A small contrastive audio-text model, trained from scratch.
Model: 5.65M parameters, log mel input, encoder arch caformer, encoder norm rmsnorm, encoder activation relu, encoder moe soft, encoder num experts 32, encoder depths [3, 3, 3], encoder widths [48, 96, 192], text encoder width 192, text encoder layers 8, text encoder norm layernorm, text encoder activation relu.
Training: adamw at rate 0.0022, 4700 steps, batches of 128.
Data: trained on synthesized solo parts of chorales (CocoChorales), 39062 training examples, 15.4 epochs.
Rows from block 3 of the audio encoder of a small contrastive audio-text model, named by matrix and row number. Rows with one number within an expert belong to one neuron, the router's apart. Each number is 128 + 32 x the weight over its row's rms, rounded and kept within 0 to 255. All counts start at 0. Numbers have three digits each. After the name is the row's rms in percent of the matrix's.
After each expert's rows are labels from the 100 clips, of 14976, where the router gives the expert most weight on average: "peak on" is the class under the peak. Only what is clearly more common there than usual is listed. The data: synthesized solo parts of chorales (CocoChorales). In brackets: how many of the 100, against the usual share in percent.
# router: slot weights (encoder.blocks.3.mlp.router.weight, 64x96), inputs 0-95
# up: expert up (encoder.blocks.3.mlp.up, 32x16x96), inputs 0-95
# down: expert down (encoder.blocks.3.mlp.down, 32x96x16, transposed), outputs 0-95

# expert 9
router.18 097:140125133071191142122126112091103167211157123088180159103159146112126102099163182064116118132188116167141089165139141089078131161120187171085112143131095178124071096104182132156152144116149079127151132164152133147120114133095169159115090104107125090110152193159147170123094122101152084142
router.19 086:154138164102155131093090136061093189179183106128104127105152137099102081134126151095114166140138126150186094149161119075100165077103158142088127180100131121148083065111162124175125142114136095083105165147107129122143079136109146146137130114131150176108114166157156143114070086070175037119
up.0 043:145111120091147119184117128063087124106141078097061118104104095119092121122175096107137144133106179156144180132123069118090078193139117118178177136152079119085132149218102078136132070124083082168191129117119145127127118169169126185155125100177110116137118122110109169138138108163115131107
down.0 075:086153094143115121121035127174168181185115162139140157115149173125042184122106091129182106143107078120161093086138080156089168126105140125084122154161052167133132113159106157091115118098089135124127089156091120144096143113158146157110149113116132137072136127089171101170105080135160156149
up.1 061:165129118140151173166111165192127088108119074093142143170099077195074135121121122147129092078107184133188119103183103139146095156111126090107125139168111104140129202106167130081132150108142120131148094080151170093154099153203109168135131127099145080103132050130105083168125142141137172142
down.1 080:116142129057112162121113122096139123125140151124101175099187183116107116141087156120174170115098144131139095098083189157231115162144135178152161153114183117102116108103148087158152150135103140100123136144103106131084121172149175132064096162190216117125112151124134173187152143153117141123
peak on: C#4 (40 vs 3.1); D4 (26 vs 3.8)

# expert 18
router.36 108:106119123209199213149133113103122112117165118078184202171079142113062094090084137097078154108114162092100144108117140122151091139136109133087114110139134163119132124105084154132148110169121106108138116132168152157131129085156092134176145113080141091138068124100142182166091085146104169100
router.37 088:087146081111137136130169147129102116089184132109055106128034138142137093170122135115095183104140191109134113125136148117159195080159071163130171120114124081108079147102178135140078091106136138126145139158079134138127047098155123098074120136148107154113141135109200109130103086096159149120
up.0 107:076131137166152140193089119173151086120126134132133149126135146131095101098101143114146151107074115125109135066099098158160087126142138136117103165110172127124186164129047110201140172180089116091137192107098106164151154146138102096185118126090098143174116117065121144105155082206080131115
down.0 103:150093100160099107149161095173127115110144136131179179070154084093169115097135105139173144102119070122125202153131151170147112144100101102122105185056121154061175168120084109135132154137138151093074050110104095111140126164153100090139150108102147129174146132123074163141085134075115102089
up.1 114:099145090100170191150134106089141154092161125096146178157067091133061099093104108155089171125121157114164147088090172095119104126122097136158163142100128125118110202147082100114117117181139175139142115141119143173114127139097094159161122159113130151190050098103156140164128034139106138100
down.1 111:182162134178149095130087131118167177163092167076159141109129170141180124124166067123147103103151104099101085143132101135111115128166115178095089157126145117156126090078070138212145107107082134056095114076164122114170081155102120122131115099080112145146148163059130130077104138121151166108
peak on: D3 (36 vs 0.8)

# expert 15
router.30 082:104146086104144150141102139137156172116129101084132101116144148127120147120154171123149090100135165107120096158033122067070166129156152159132080122111114093156086113145162070152095100151111162130161160214121168146120132127100147169095042156121128110169165048108179146102121137113110076118
router.31 105:134077197189135126137121133098092148164149169121168137110121160086165146132122078049163142063106117165096166131139122154116123126062118135099099109105125151140152089094135124163157185105192082094107143081137167090168138096128156074139140058134114103077173144107142116128070107124163107099
up.0 098:092135141117104109098183060086092126153155136074167124116132134102133141101098124042158136156165084164133140139135189111164139105105091180071113125163087163089108102095187074147113120115150129132098134100190142077062162132095144134146139168121156154114122125136166095120094066084171123091
down.0 099:186153102089147111131114125134134110117118122143150130127172173117096141148205155091117109118089116091085157159137101112080112102121148145137149133093192104151116098066127153152177160123086078118100120091108136156125189167140187094099117035161151143150172110166106161060100139083176082141
up.1 107:120110133103111128107135076089051135165136119139119145111210156109117149195161146064184102123146175174138167132128156112112119100076132181100126091120106151157082099130129076143115170059165085101144154105171120125090153133098141164137151139159097153130095129094137089090114107079166110052
down.1 108:150180144136101092101179106119126170120142051062210150110157134111106116125173113152108099108122093127148119196084122113076129097157135157196119163136144190101145080133109095157135173133115124135067106139128146083150132181144123069149158120130169117164157126099134109062148106069159133154
peak on: B4 (64 vs 3.1)

# expert 21
router.42 125:143144138153164127166120165145166155120083137128136090160049116131054037065164091155087135103104110100091188068102160141116090174158118104146132172114149162109144150138115150142132122184147110203115144103138103165083172121133093108137137094176117142128079117122143124157145090157079089127
router.43 107:137126157120155170150099200142094143153090124134159136141090116156075117121160126160122173091125150137151101121137123090103105105178122129090136098171165120061088152159181176126149143155141176209133114156152144166096183153104199128130102173087119093063109076173099186172114101125111117139
up.0 094:149116164147048118119150149165158153234086137188130099155092114134182101134165115119122132101119115197122144099110090108082135176147185113122116077202083157145149084135115117101180117124144105113114117090160099094098160147065142101098095114124102122119112137190149124090119150168124093121
down.0 091:074114064088161173120132075162143099090102046092088135136174094125092126111105142090063099155142109101104125149163162158170109162149120127151122149045191142147149164120174167089115080137131069165158107133110148147115105143126120123124149138159184191153089137095098133152123096104124149163
up.1 106:174145184150079090155119150148137170177064148145165101126105130125182133098164083154109139112102079152108149095106096116089085170125147094152085102162145180142144110076138126159215119153135084162090143090159100143111156151121166114123112110110143148151103195187124128114179124181100076161
down.1 103:085155096121104166165139100150097108129124146126128075087130107153079132130095131166113081145130100045087141138139162149147117193111111121162167151053115110157143133133166152110086106223144115131126099132081106123082144138150042152095130163166151123149071113124152094157115122074110084181
peak on: B4 (59 vs 3.1)

# expert 5
router.10 078:122092161184115118131112134121124200191151111133103165119105130110137149118131095120159099135128088097155124131148087139095104136088135031092083170182136164173164076114158150180193150130113094135086097103180115108166146062112166113157154100085098098117170120180094144133091160152105146159
router.11 108:157124174167173127111099135106114166170141137128171177105124088117138118103136142134143163177066122070158085132108090097104104123155123131116092117169150159090140161163165123165197176148166173139084118149150148169097103118108133117160095135044121102095161074152095213122108069129164117167
up.0 094:102201123134161117124138080144152137105125133092179139188176134157118147082111159098140090118115154105140082094077179085138118099199090173125132085156140128054109145132128128096113102185187184118106169159186111152096182106118103149134113183115189148121085138140174138131139101149087128129
down.0 097:149093063087083141134112162149170117083124160149140124093232108128188150111139086121156148105143082113082125160123074158109154143151180138119168116074118106146127143055075101110142130118102108126161092089075139122109082163177062068136163116125118106172161108149090140140134160137121109138
up.1 103:154064147155141147150106179111150162147115119105113131155028108132143092140078117142052207080119077107123132109176097146104100145086132063121116167131148148150158118135159117151152197108101117123107108142112147113149097096161156088150127041085111086111143166157117163164112090118146118148
down.1 113:126200112087155194182147189148124120140169138112167159129106109131104100095089168152162112151113202095097132133122126131167179137197149165120149111136098099101083113134106108109094106119152168119144169166128147152072146106104089148110117183203181102099167095125152106180137154154071114141
peak on: C#5 (25 vs 3.1)

# expert 30
router.60 120:167103160165140132153098126123151160191137083127126146154093077106086094103082183082118147127118112114218131112185101170113141167115118096078104157102201078086164124140161109172126167141138152125104137160107147106166151118108146108188181102100082094118154105135080105181105096136152103094
router.61 090:115136106105166148130063192152110184108097146136143139151105137122133115100163178163152110125129192133138120122102111107101162173137177140099142079130149097070113144133158125190108129145125162162162133197104167154127100136100169201127104125056086064130110044155125140164126125142116061150
up.0 097:150119132122112151164152163188163098146105131085082106161116091136111089180168125118115127102134125145137177098154105184157090108106137090133198160112138094147180109110133188111129128135079075100138084080089115128204113159164153138149198091097149132122116169115075103169151158170110182078
down.0 099:055125140124132115165155092123088147177164162121148148105104201092161117131075099100146094126139107160127144123104186168117142153107079149131169111126119118095130124110182144157072107094136167076102110096147114108153148105030148111136164143157082051079101135124150087203129144101117106106
up.1 096:168139100186108127119121118100087085079158070122152141129121086159117158091123113151154112162075103065185126175145115131111129064102131106167128166135163182133124176136139124133143150154109146145108110157117143122198128182212143131159159100145180128144126112154067199157115108091137196159
down.1 098:070134106144060161135108102204170153153101168094105132131158127126098104153111118138077149135132138150148125086143122160159170165154150038114129130161119112135176082163111173145163182131081138139189166094107107151114105146085118086082171148145110119122165144127089119176146184156120076067
peak on: E4 (86 vs 2.5)

# expert 23
router.46 108:156078132143137121099110148118072129129089106186126166144098143113154105172070121169098143145101202115172153156170139207162158139095100104112105148095195135134142190127142185125150172112166120137128139154131113131145105090156114160221205125118102095113173112148082147150083118108148142124
router.47 082:104137101105151156118152112144116115124133105148066121127129109140109114146126192131073110134195195071206106123173123152132135203150192152114141132163130095138086134132144084114103107139112177120205122171070235114122120147164150127099160133089121122136143116178126145160122084163151131134
up.0 071:156159112138171138160095179113090141114119112113154157162128130140125146102100174081074114144117119114057120150163092104133074131101103103123151194136128166135140133128135130084128102119089086128110129146123180148123144134116168173124080177121180033165134150190173078144076181120105128213
down.0 085:185120115133057163142127190123103209115116162127110115084179112165108135142147130130086082146110090112132175060134138150112166111167126059130099083114157118166133103148127235178083141145106168138171146125163116103128118165170103080094130129127095149124125137111080177153153149102116143133
up.1 095:198068123152074133116111136152098097125097067140146121132081073138086120133129155165126107140074100099130143137134155155176107125117130081119102197124160165156174201160128137142143143144125167149123143176169137149151143132175168114144187089112110125125168093150069147163127056110172192093
down.1 101:168095203113134105169086123109164159172116146132139135172092158104082116136165139109119122163102122139123159095114120149123147118109067119110134084114126174103114089111148160179145127137204164068068171148152090126141128083115126154093181113140150095041138113103086174138197083144115129073
peak on: F#4 (49 vs 2.7); E5 (33 vs 2.4)

# expert 19
router.38 103:162090113154102080139071140168168083128073122137090072135133100127140121133113161142082119116133110124153145120173096201134074182094153118093107124147184110187166120126134115174146161144091100107132170080113164080149165141140128092177165099081135066144147108164058149134135179181124151120
router.39 115:145100153197106107189092124182155089145092120116084087138141085138075139132113144145124132089128116145103164120127084174127082099110073096136087158146148092118159112118117154143125147156080113087111135078098150074190116142196163068159139068099156094144136162125085122154191173159099154098
up.0 104:169122169155113115100111143133155110163133162095143115111118098103158168082154060148142135106124047128123124115185117115130123171141129134110110087198115206136136176163089089202188144184126140123116132102178149134079204166122146112150139128076169161157134106156095186143133099136143139097
down.0 108:167130119092041125179101164086114148087121154106148167133166171184138086120073154122073145143103113162130058125077152121082109122170146169159175104072140109187130160105100126085096101138124115140100085161116150151151129107122096090107076151116128096140088087182090104166119121164128086157
up.1 094:164092125140144172105124154106111097208117155116112147084177136092131086144104175139120109070162122182126187103171117148140056195119139147071134155175054134144157124137089132109140150117141117100189173088170123146090178170101114138136095119125121110130104074139099096128105146155079079096
down.1 101:110126178134104167150097110138131144097133151120187105196099157115089085127134065115161159097066136112144086090143131090092187116101101081178136104088123155128135104163112086143134159225126183129120148155175088116149129115105098085048113168127098156138157106138166134171098120142117146077
peak on: G#4 (50 vs 3); G4 (39 vs 2.2)