From a checkpoint of a small contrastive audio-text model: encoder patch size [4, 4].
Rows from block 5 of the audio encoder of a small contrastive audio-text model, named by matrix and row number. Rows with one number within an expert belong to one neuron, the router's apart. Each number is 500 + 40 x the weight over its row's rms, rounded and kept within 0 to 999. All counts start at 0. Numbers have three digits each.
After each expert's rows are labels from the 100 clips, of 14976, where the router gives the expert most weight on average: "responds to" is what is common among them. Only what is clearly more common there than usual is listed. The data: synthesized solo parts of chorales (CocoChorales).
# router: slot weights (encoder.blocks.5.mlp.router.weight, 64x96), inputs 0-95
# up: expert up (encoder.blocks.5.mlp.up, 32x16x96), inputs 0-95
# down: expert down (encoder.blocks.5.mlp.down, 32x96x16, transposed), outputs 0-95

# expert 3
router.6:505523461532460525528432539529527450522479524490505457541455533514535458424468505515487556501477460440545458463494440545459443544513526478452468522490530529498575532517433472498531552535487464448496498466473524508441555555537461434578526538410542537541497541563420576528473490504459543483
router.7:558505433495535481536447564509472457461475455475504544477568467531477542499518536540555434487432513416484535577489431550549464508525475535557495514482532504535512531452475523488500516513430468548520419523476562496565496506595522545552563505440539469502542439478458522500516558490508525529
up.1:542581485438519570518441544506508490474435483514549499518583508531490494484563555485567471557447505529591473483508415440475493490509500586493509502524566433499531517529466484451442503515498511462530463521549484551509576546448526531531456518486534501554490500454423493488539557531542541493
down.1:477519510551509461537473509413541515448538415525456486484419538558492507551466444586457538526539459424492495517493552467497564503500428511602477468469479477497428548571568511500503510489551552498438451572473470486484484440512481531479528546491507497492540493499511542524443461495466526505
up.2:549470504520426491526460492558574527514465463598408490499514447517498444538482504517533492536502431530590498457509495543497560502516487477547526523516521458522547519499500484510489552422499519521459495511380536484560484528495517452471529501471473462529525466516552459488611563502505490427
down.2:505483532514503507564461415494546476488476550490425513504586439532477504522499476589466469461477513498400513456459446553550517547493495467454545561519450490499429451483510606421470462518534490579554530530489506550491505440464464543511527501487539484445519531485496462453532512485472479480
responds to: note A4; oboe

# expert 9
router.18:498510541523527471531462568523523516441511502565533446573481550553502434445509448525474558495493424487575477475467448477430443473503480427515503472480537530477548527580484516466588521531502498521466462544447461497521538455537426460559471478460563562521483548525473566497488492538483529513
router.19:547415526505511451550513554513540514478507503471521497589473540559477452477511451514495539515476495479573433506492459488502435485517526450502477470512586497409508553535485470511567572518453495508511480516485507480483516512505444527586518489422541576542426559517440549531490473530513576456
up.1:510513484458519539552544532578494456489429511518541399508513548566526487529466471554541464481462553483531446482523520457475436437443500461511565440512506468465477505554481616431505500494484486490539504472537453563488465524491466490520522518470546510570456552557534480500527506485431579496
down.1:508610460483512465444442472486471567507519474488524554482569454441443581451538478468519513516467489489523503547451465502571445554526529532510496480477562501472506537467406454532503505454513569587439491506468483537559517497451520515442497563558460477470524450464467466464520525486538489482
up.2:489525520496465547546539500552523472497439522537556434483534532560515504496485447528547509530461477536536469481505452473442386485479545419533521505552506505437464531545474538410522466537530456475547536419485476519501491544477435461523456495484541593561472592517499509456517481533481531494
down.2:499529486473495502474504531562486516507534483518507558462526458475514533469579474468549520541491515489514474460502459580643503510522454462536514520415459513462488449427427523572470517502507500513496480484467485465510487498552503465512592605523474442549544502437529447524492567524556502482
responds to: bassoon; note G3

# expert 16
router.32:484464549510496540501486512510470452500502492464505544564466512481483430467521486508444563528495500477537543531540453527445481544437572437412548506571491566487509513527507410485533521531408507489506425490489559436539511525463529537529489433434505483573534455580431509517509497510522528533
router.33:419548486434541550518456498529547540482508536442518468593482497492413477504539559429519522505523546532484483495462485450452578472570500575448453456534556455441465475495485451509479472535431569460524495523479502516498520548465540525459432552447475485493575505527489525481517505501449497472
up.1:486497518488531527559522498538579519441477560519510413528509531479492556516524479605472554470511505417496436460450430470515491496515552478547481461517534499506436488544501537544548461481472531491537497496508452547517423512480431449476476493432453521526550521490584564472537456482491471579
down.1:474455520548554559543517497522509548489513539458561499549597608515467445458592504455548469521504537522477537526421442468542552466545580477555488508520559475475437499488521558480477461443489524494558567500487477508563510506460515513458473470467463504450535510527477501500572530506472488479
up.2:506513545485474561492544496549508519523418568513552461498500516476514518510552490541524549519494551484423473431454448464463497508501569491500550461596472528449440460507478487488543470503437481532572446459523464547471483502426430502488472540452441502446495539474544509449565448541478452560
down.2:455530491461526496455512438580518474522503485481425488495541517462539423464551537540509495417518475518489487518470473564507523501452519496535426495493497539450468480503576519540460431511452489555509512484500414499593427494446536570482533457500480534437532527450482506508602549455473493520
responds to: note C5; note B4; violin; oboe

# expert 11
router.22:491444484522544491444539458514494442453500443494505460521519439480440509519486506573484488589517483449560486515516500518508449550563486465504513538480555526427530561530524550515563584486460514450521490482531544460490471552485454537567558431454474578529481552482480548494499468465518593466
router.23:449440479500479496452505441524549458430471522537477460531466458445517522507596542570527532567504439439478504467531463536526491540523495528506497496471554496464478535569463430584550544442483524494519479567439525502472438583538479466510488506475437556542501530457495524504504426449524512497
up.0:466521512543496577494454511511481444562476564475530453465507522525515540473536462491506532465484493499478525480515453532446458479510501496454509491537443563508558529473473500484548493564436451502506490371507568533567567508508513472545491433410581483531550475543441540466453547566493511482
down.0:497533492507507493457441479530498496510451401433542518509470500485434400458502524439532523525493496462527600468512507506581528515529460492473477477449535481479524493455485493496456537504608533507519509514458449478554433517522533453482535513499545559475598452512478445531534555525450482430
up.1:463486493484451476562550487522501518528515523579441484429466522521485483510423505519494453527486497527487487414451566550534534539506480522529564466500450457412466465549501443477445486493553491447520592428490445521452492504486440494448473525536468480489446514468531433438514499576488487437
down.1:571511415484502532575482553537474489510582527444582477509495514501483520511536483487476432430513499443447540524474483542510486422518520492495514487484516447481408440457452476408476457527446477503487473571560519523557491493516506524459565569474531501534503456430507469482465556492506557495
responds to: note F#5; violin

# expert 5
router.10:522457598542462488486478534471504441496484510472488448557426523506477498479491473540453511471478555481540478529528519561402506488467477419514536514553470558480562523550496505478610530567495485460523493400562509463484532522477476519536486454511558562481500549569447566506509495518524528491
router.11:506464545516468528484529489502531480454535509522510497575446523514493457473494461520405499478470542484504489513559472568422471504436489451471502503561508567441551510537474434476571534540427485488545461495512541397485533509532538497532528457443588491485499548584455531559485477554466530518
up.0:551410559536443457487424547474532489538482518492466534505468560503562500436477455548443496506487444522473481486500448514484433526492516452478419512501512580591561492488464570546552510527497510483484496481478485471540545469510426455548479456517482587491497554548498548483517465485423495464
down.0:475442541540483533544511505484548516514461481497427530504488472545419512529486551425460514518446468498475497396559507572538469512416444512454545526500462412529505539572491572493473480500548465473519501398535492516451514524543461446514538506570449495458514485492469489556463475520459503496
up.1:539531436521430514554484589541580497500470569494469486509467497512494504478502460529459592400505469513421473489448458527460477499577499483530511467475456522533543550482420470503467447569499470576484476519461468499521550492556471489523504500525520512538569448493517478455541525563477498433
down.1:491484517447514467509462516563437547562500438512489508514493484522489554506488435479530444520502534534532525491482528562466423506532544530517541451478471605501479510512528455470543492537513490498502479535471548484462478442539532476481474533597472499550458547540525390496451465539412461400
responds to: note B3; tuba; note A#3; note B2

# expert 1
router.2:455527527444519550545462526513495533546547524464498486588526549547456417460458586452520509538477570520592504502482524453465531461521532517445508482433561439435430534536535475503501470547505574453519537522503539541490532498458506547493468505500511503495506484558419553562507503489463552494
router.3:437549469489509571530501495550523476574464574471529453539516564506514411460508506466498506484473555555517495413491500495484470519525542513430464480548483487431494459509466497456478445507477488457584559463573463555480586487439467537490446497504520503537481518498501494443537472556414511458
up.1:501541426451528491505494520478429540432586461475542548518509535531446529483454508491514476568480508461552440551492586486518487429532448518519551484429562427465455559512521515518440473531521564494432500585512505521495511496537523553466493521529545497499491471474497497572472496422504560517
down.1:458560579435525557508519469508552506502565526426521508617543542504467503444501474464541542454481582488486418486533487444505539432561504540467500451516534499494512500497499452527460461559449595438505489470547498515515449492480497506493484459518510549447531524527533531543550464546508529453
up.2:588517550577430535529504587488509538581475536517554510517447497489514491493454442511529526508424497527509506436487490469490423493502479455512523446511532563491495562537477533493557531545517456535473481422548486507484505425472482465562484524493446571466433543537445538538484492566451500481
down.2:510501485504559514518541496549528453464452469472494488463554479502553530562513468532485421466457448436530543508511473570567537551463554496527449571483463489585500486466499594451503507377464473509581429529522532488514433532518477486470535515522487529497515520473564524522515544445526529504
responds to: note G5; flute; violin

# expert 8
router.16:499472539544496495468495537472493481518450449499513493540480561524430464534497562491419526484483481483467529571491423478468480519421562455507515534541562552503565520511521492463555542519424485470482476564485616415518499467499488531507502442410502535480466504594461504479464486540483535513
router.17:531466498494515485504490547441487542529570497531535450505468492483525479508464488495478583476558495522538472500477435424432487536511555536521447434505518556537517546439503493560576560494499471476438494549417573502504516504480498456511459488445478532545406571512474535464465555561476431521
up.0:547531491420490479557458527499549526506554584546540476513523480463514491507515476509487529463540527560529444527414441489488539475561520543523489452445460503571465522425464509502523470533476512540471540531420508560557461463479468500435437543483493557509470538445577502434499552512498435527
down.0:582394511573429506511472573458470490493506436560483513497483406508544501543446491496505528436485490517519567469490479487477464532518520466536522484491525489467514567488486518524501540567552457511457452489487530506536530427512584439529558453494517485549562422498448510477429529537475495495
up.1:483476475536557428495423497457501483466559433459493495533468498508499515488454557457484556495539449484556449587501485514479486509464473498502455531456563506542534515490505504576542556510481481467434508528522592392527517453556560477472506413448524480508481496540501526564430536468459514486
down.1:566559464483449616534564583588471530510476489547489474513449476525485535488463485523521471477455545530464487454471474532478472477556476456524519478511519424483474483520430507416482556476537479465537547444559518509489481482541496473544472549456518461518571476531474509453542540495438556445
responds to: note G#5; note C#5; trumpet

# expert 24
router.48:508513589523444484495550516533459443546505478517508509587488546512450417487554499438450584477500550550580519502539456519435496505535521475558500465554567492481564530511481461499554542496427452463530477512453528456524517462490474500500531451472543527514468524593467533507478480574509533463
router.49:558462484549472526489521553503428469532412522460474465447500482497484525551485533506479474444501571541462539494522449542451454546492503483492541489544468572526529479440432537445482551456448439491597502454530596490527494539473514543523530463479512498516435461509453508482530566543432477466
up.0:436490495432527476513529438444492506486584489503492519571452495535475495495496537440471540561538509496507509466491558454497554406412442539497556470487487406476522517618560487535490539509498535465454507542498510504425554523515526478495531504502479452502536476521477476571451433472532523475
down.0:533555537488488489446450541554530457475492536490543472503608536502522564495575417474521457504494519475459488555491543532519505422505550528534533492463479486548400559458485503453467483537505475492523516457478527472490468489451530600433479532511440464465446575505529533471525558535531464486
up.1:465466583448498501499567502489505511496542499521487451608432461514469398522517477460458567515534505527551455489531477441489531487497490484458483486514507468460501569516494514572507590523504500575486467566417500456456483514477495431509461455468500555487433523544474577547512496506473528450
down.1:511506451535502427547571582568513476542483489514491530481544447518481534487535501512506463453473518517444554567482486535587456465519424481533566453453423485504448459461478520484439439540540517485546463500443473527496530440542492500453519495568548500463494490449555419471529511516493476566
responds to: note G#4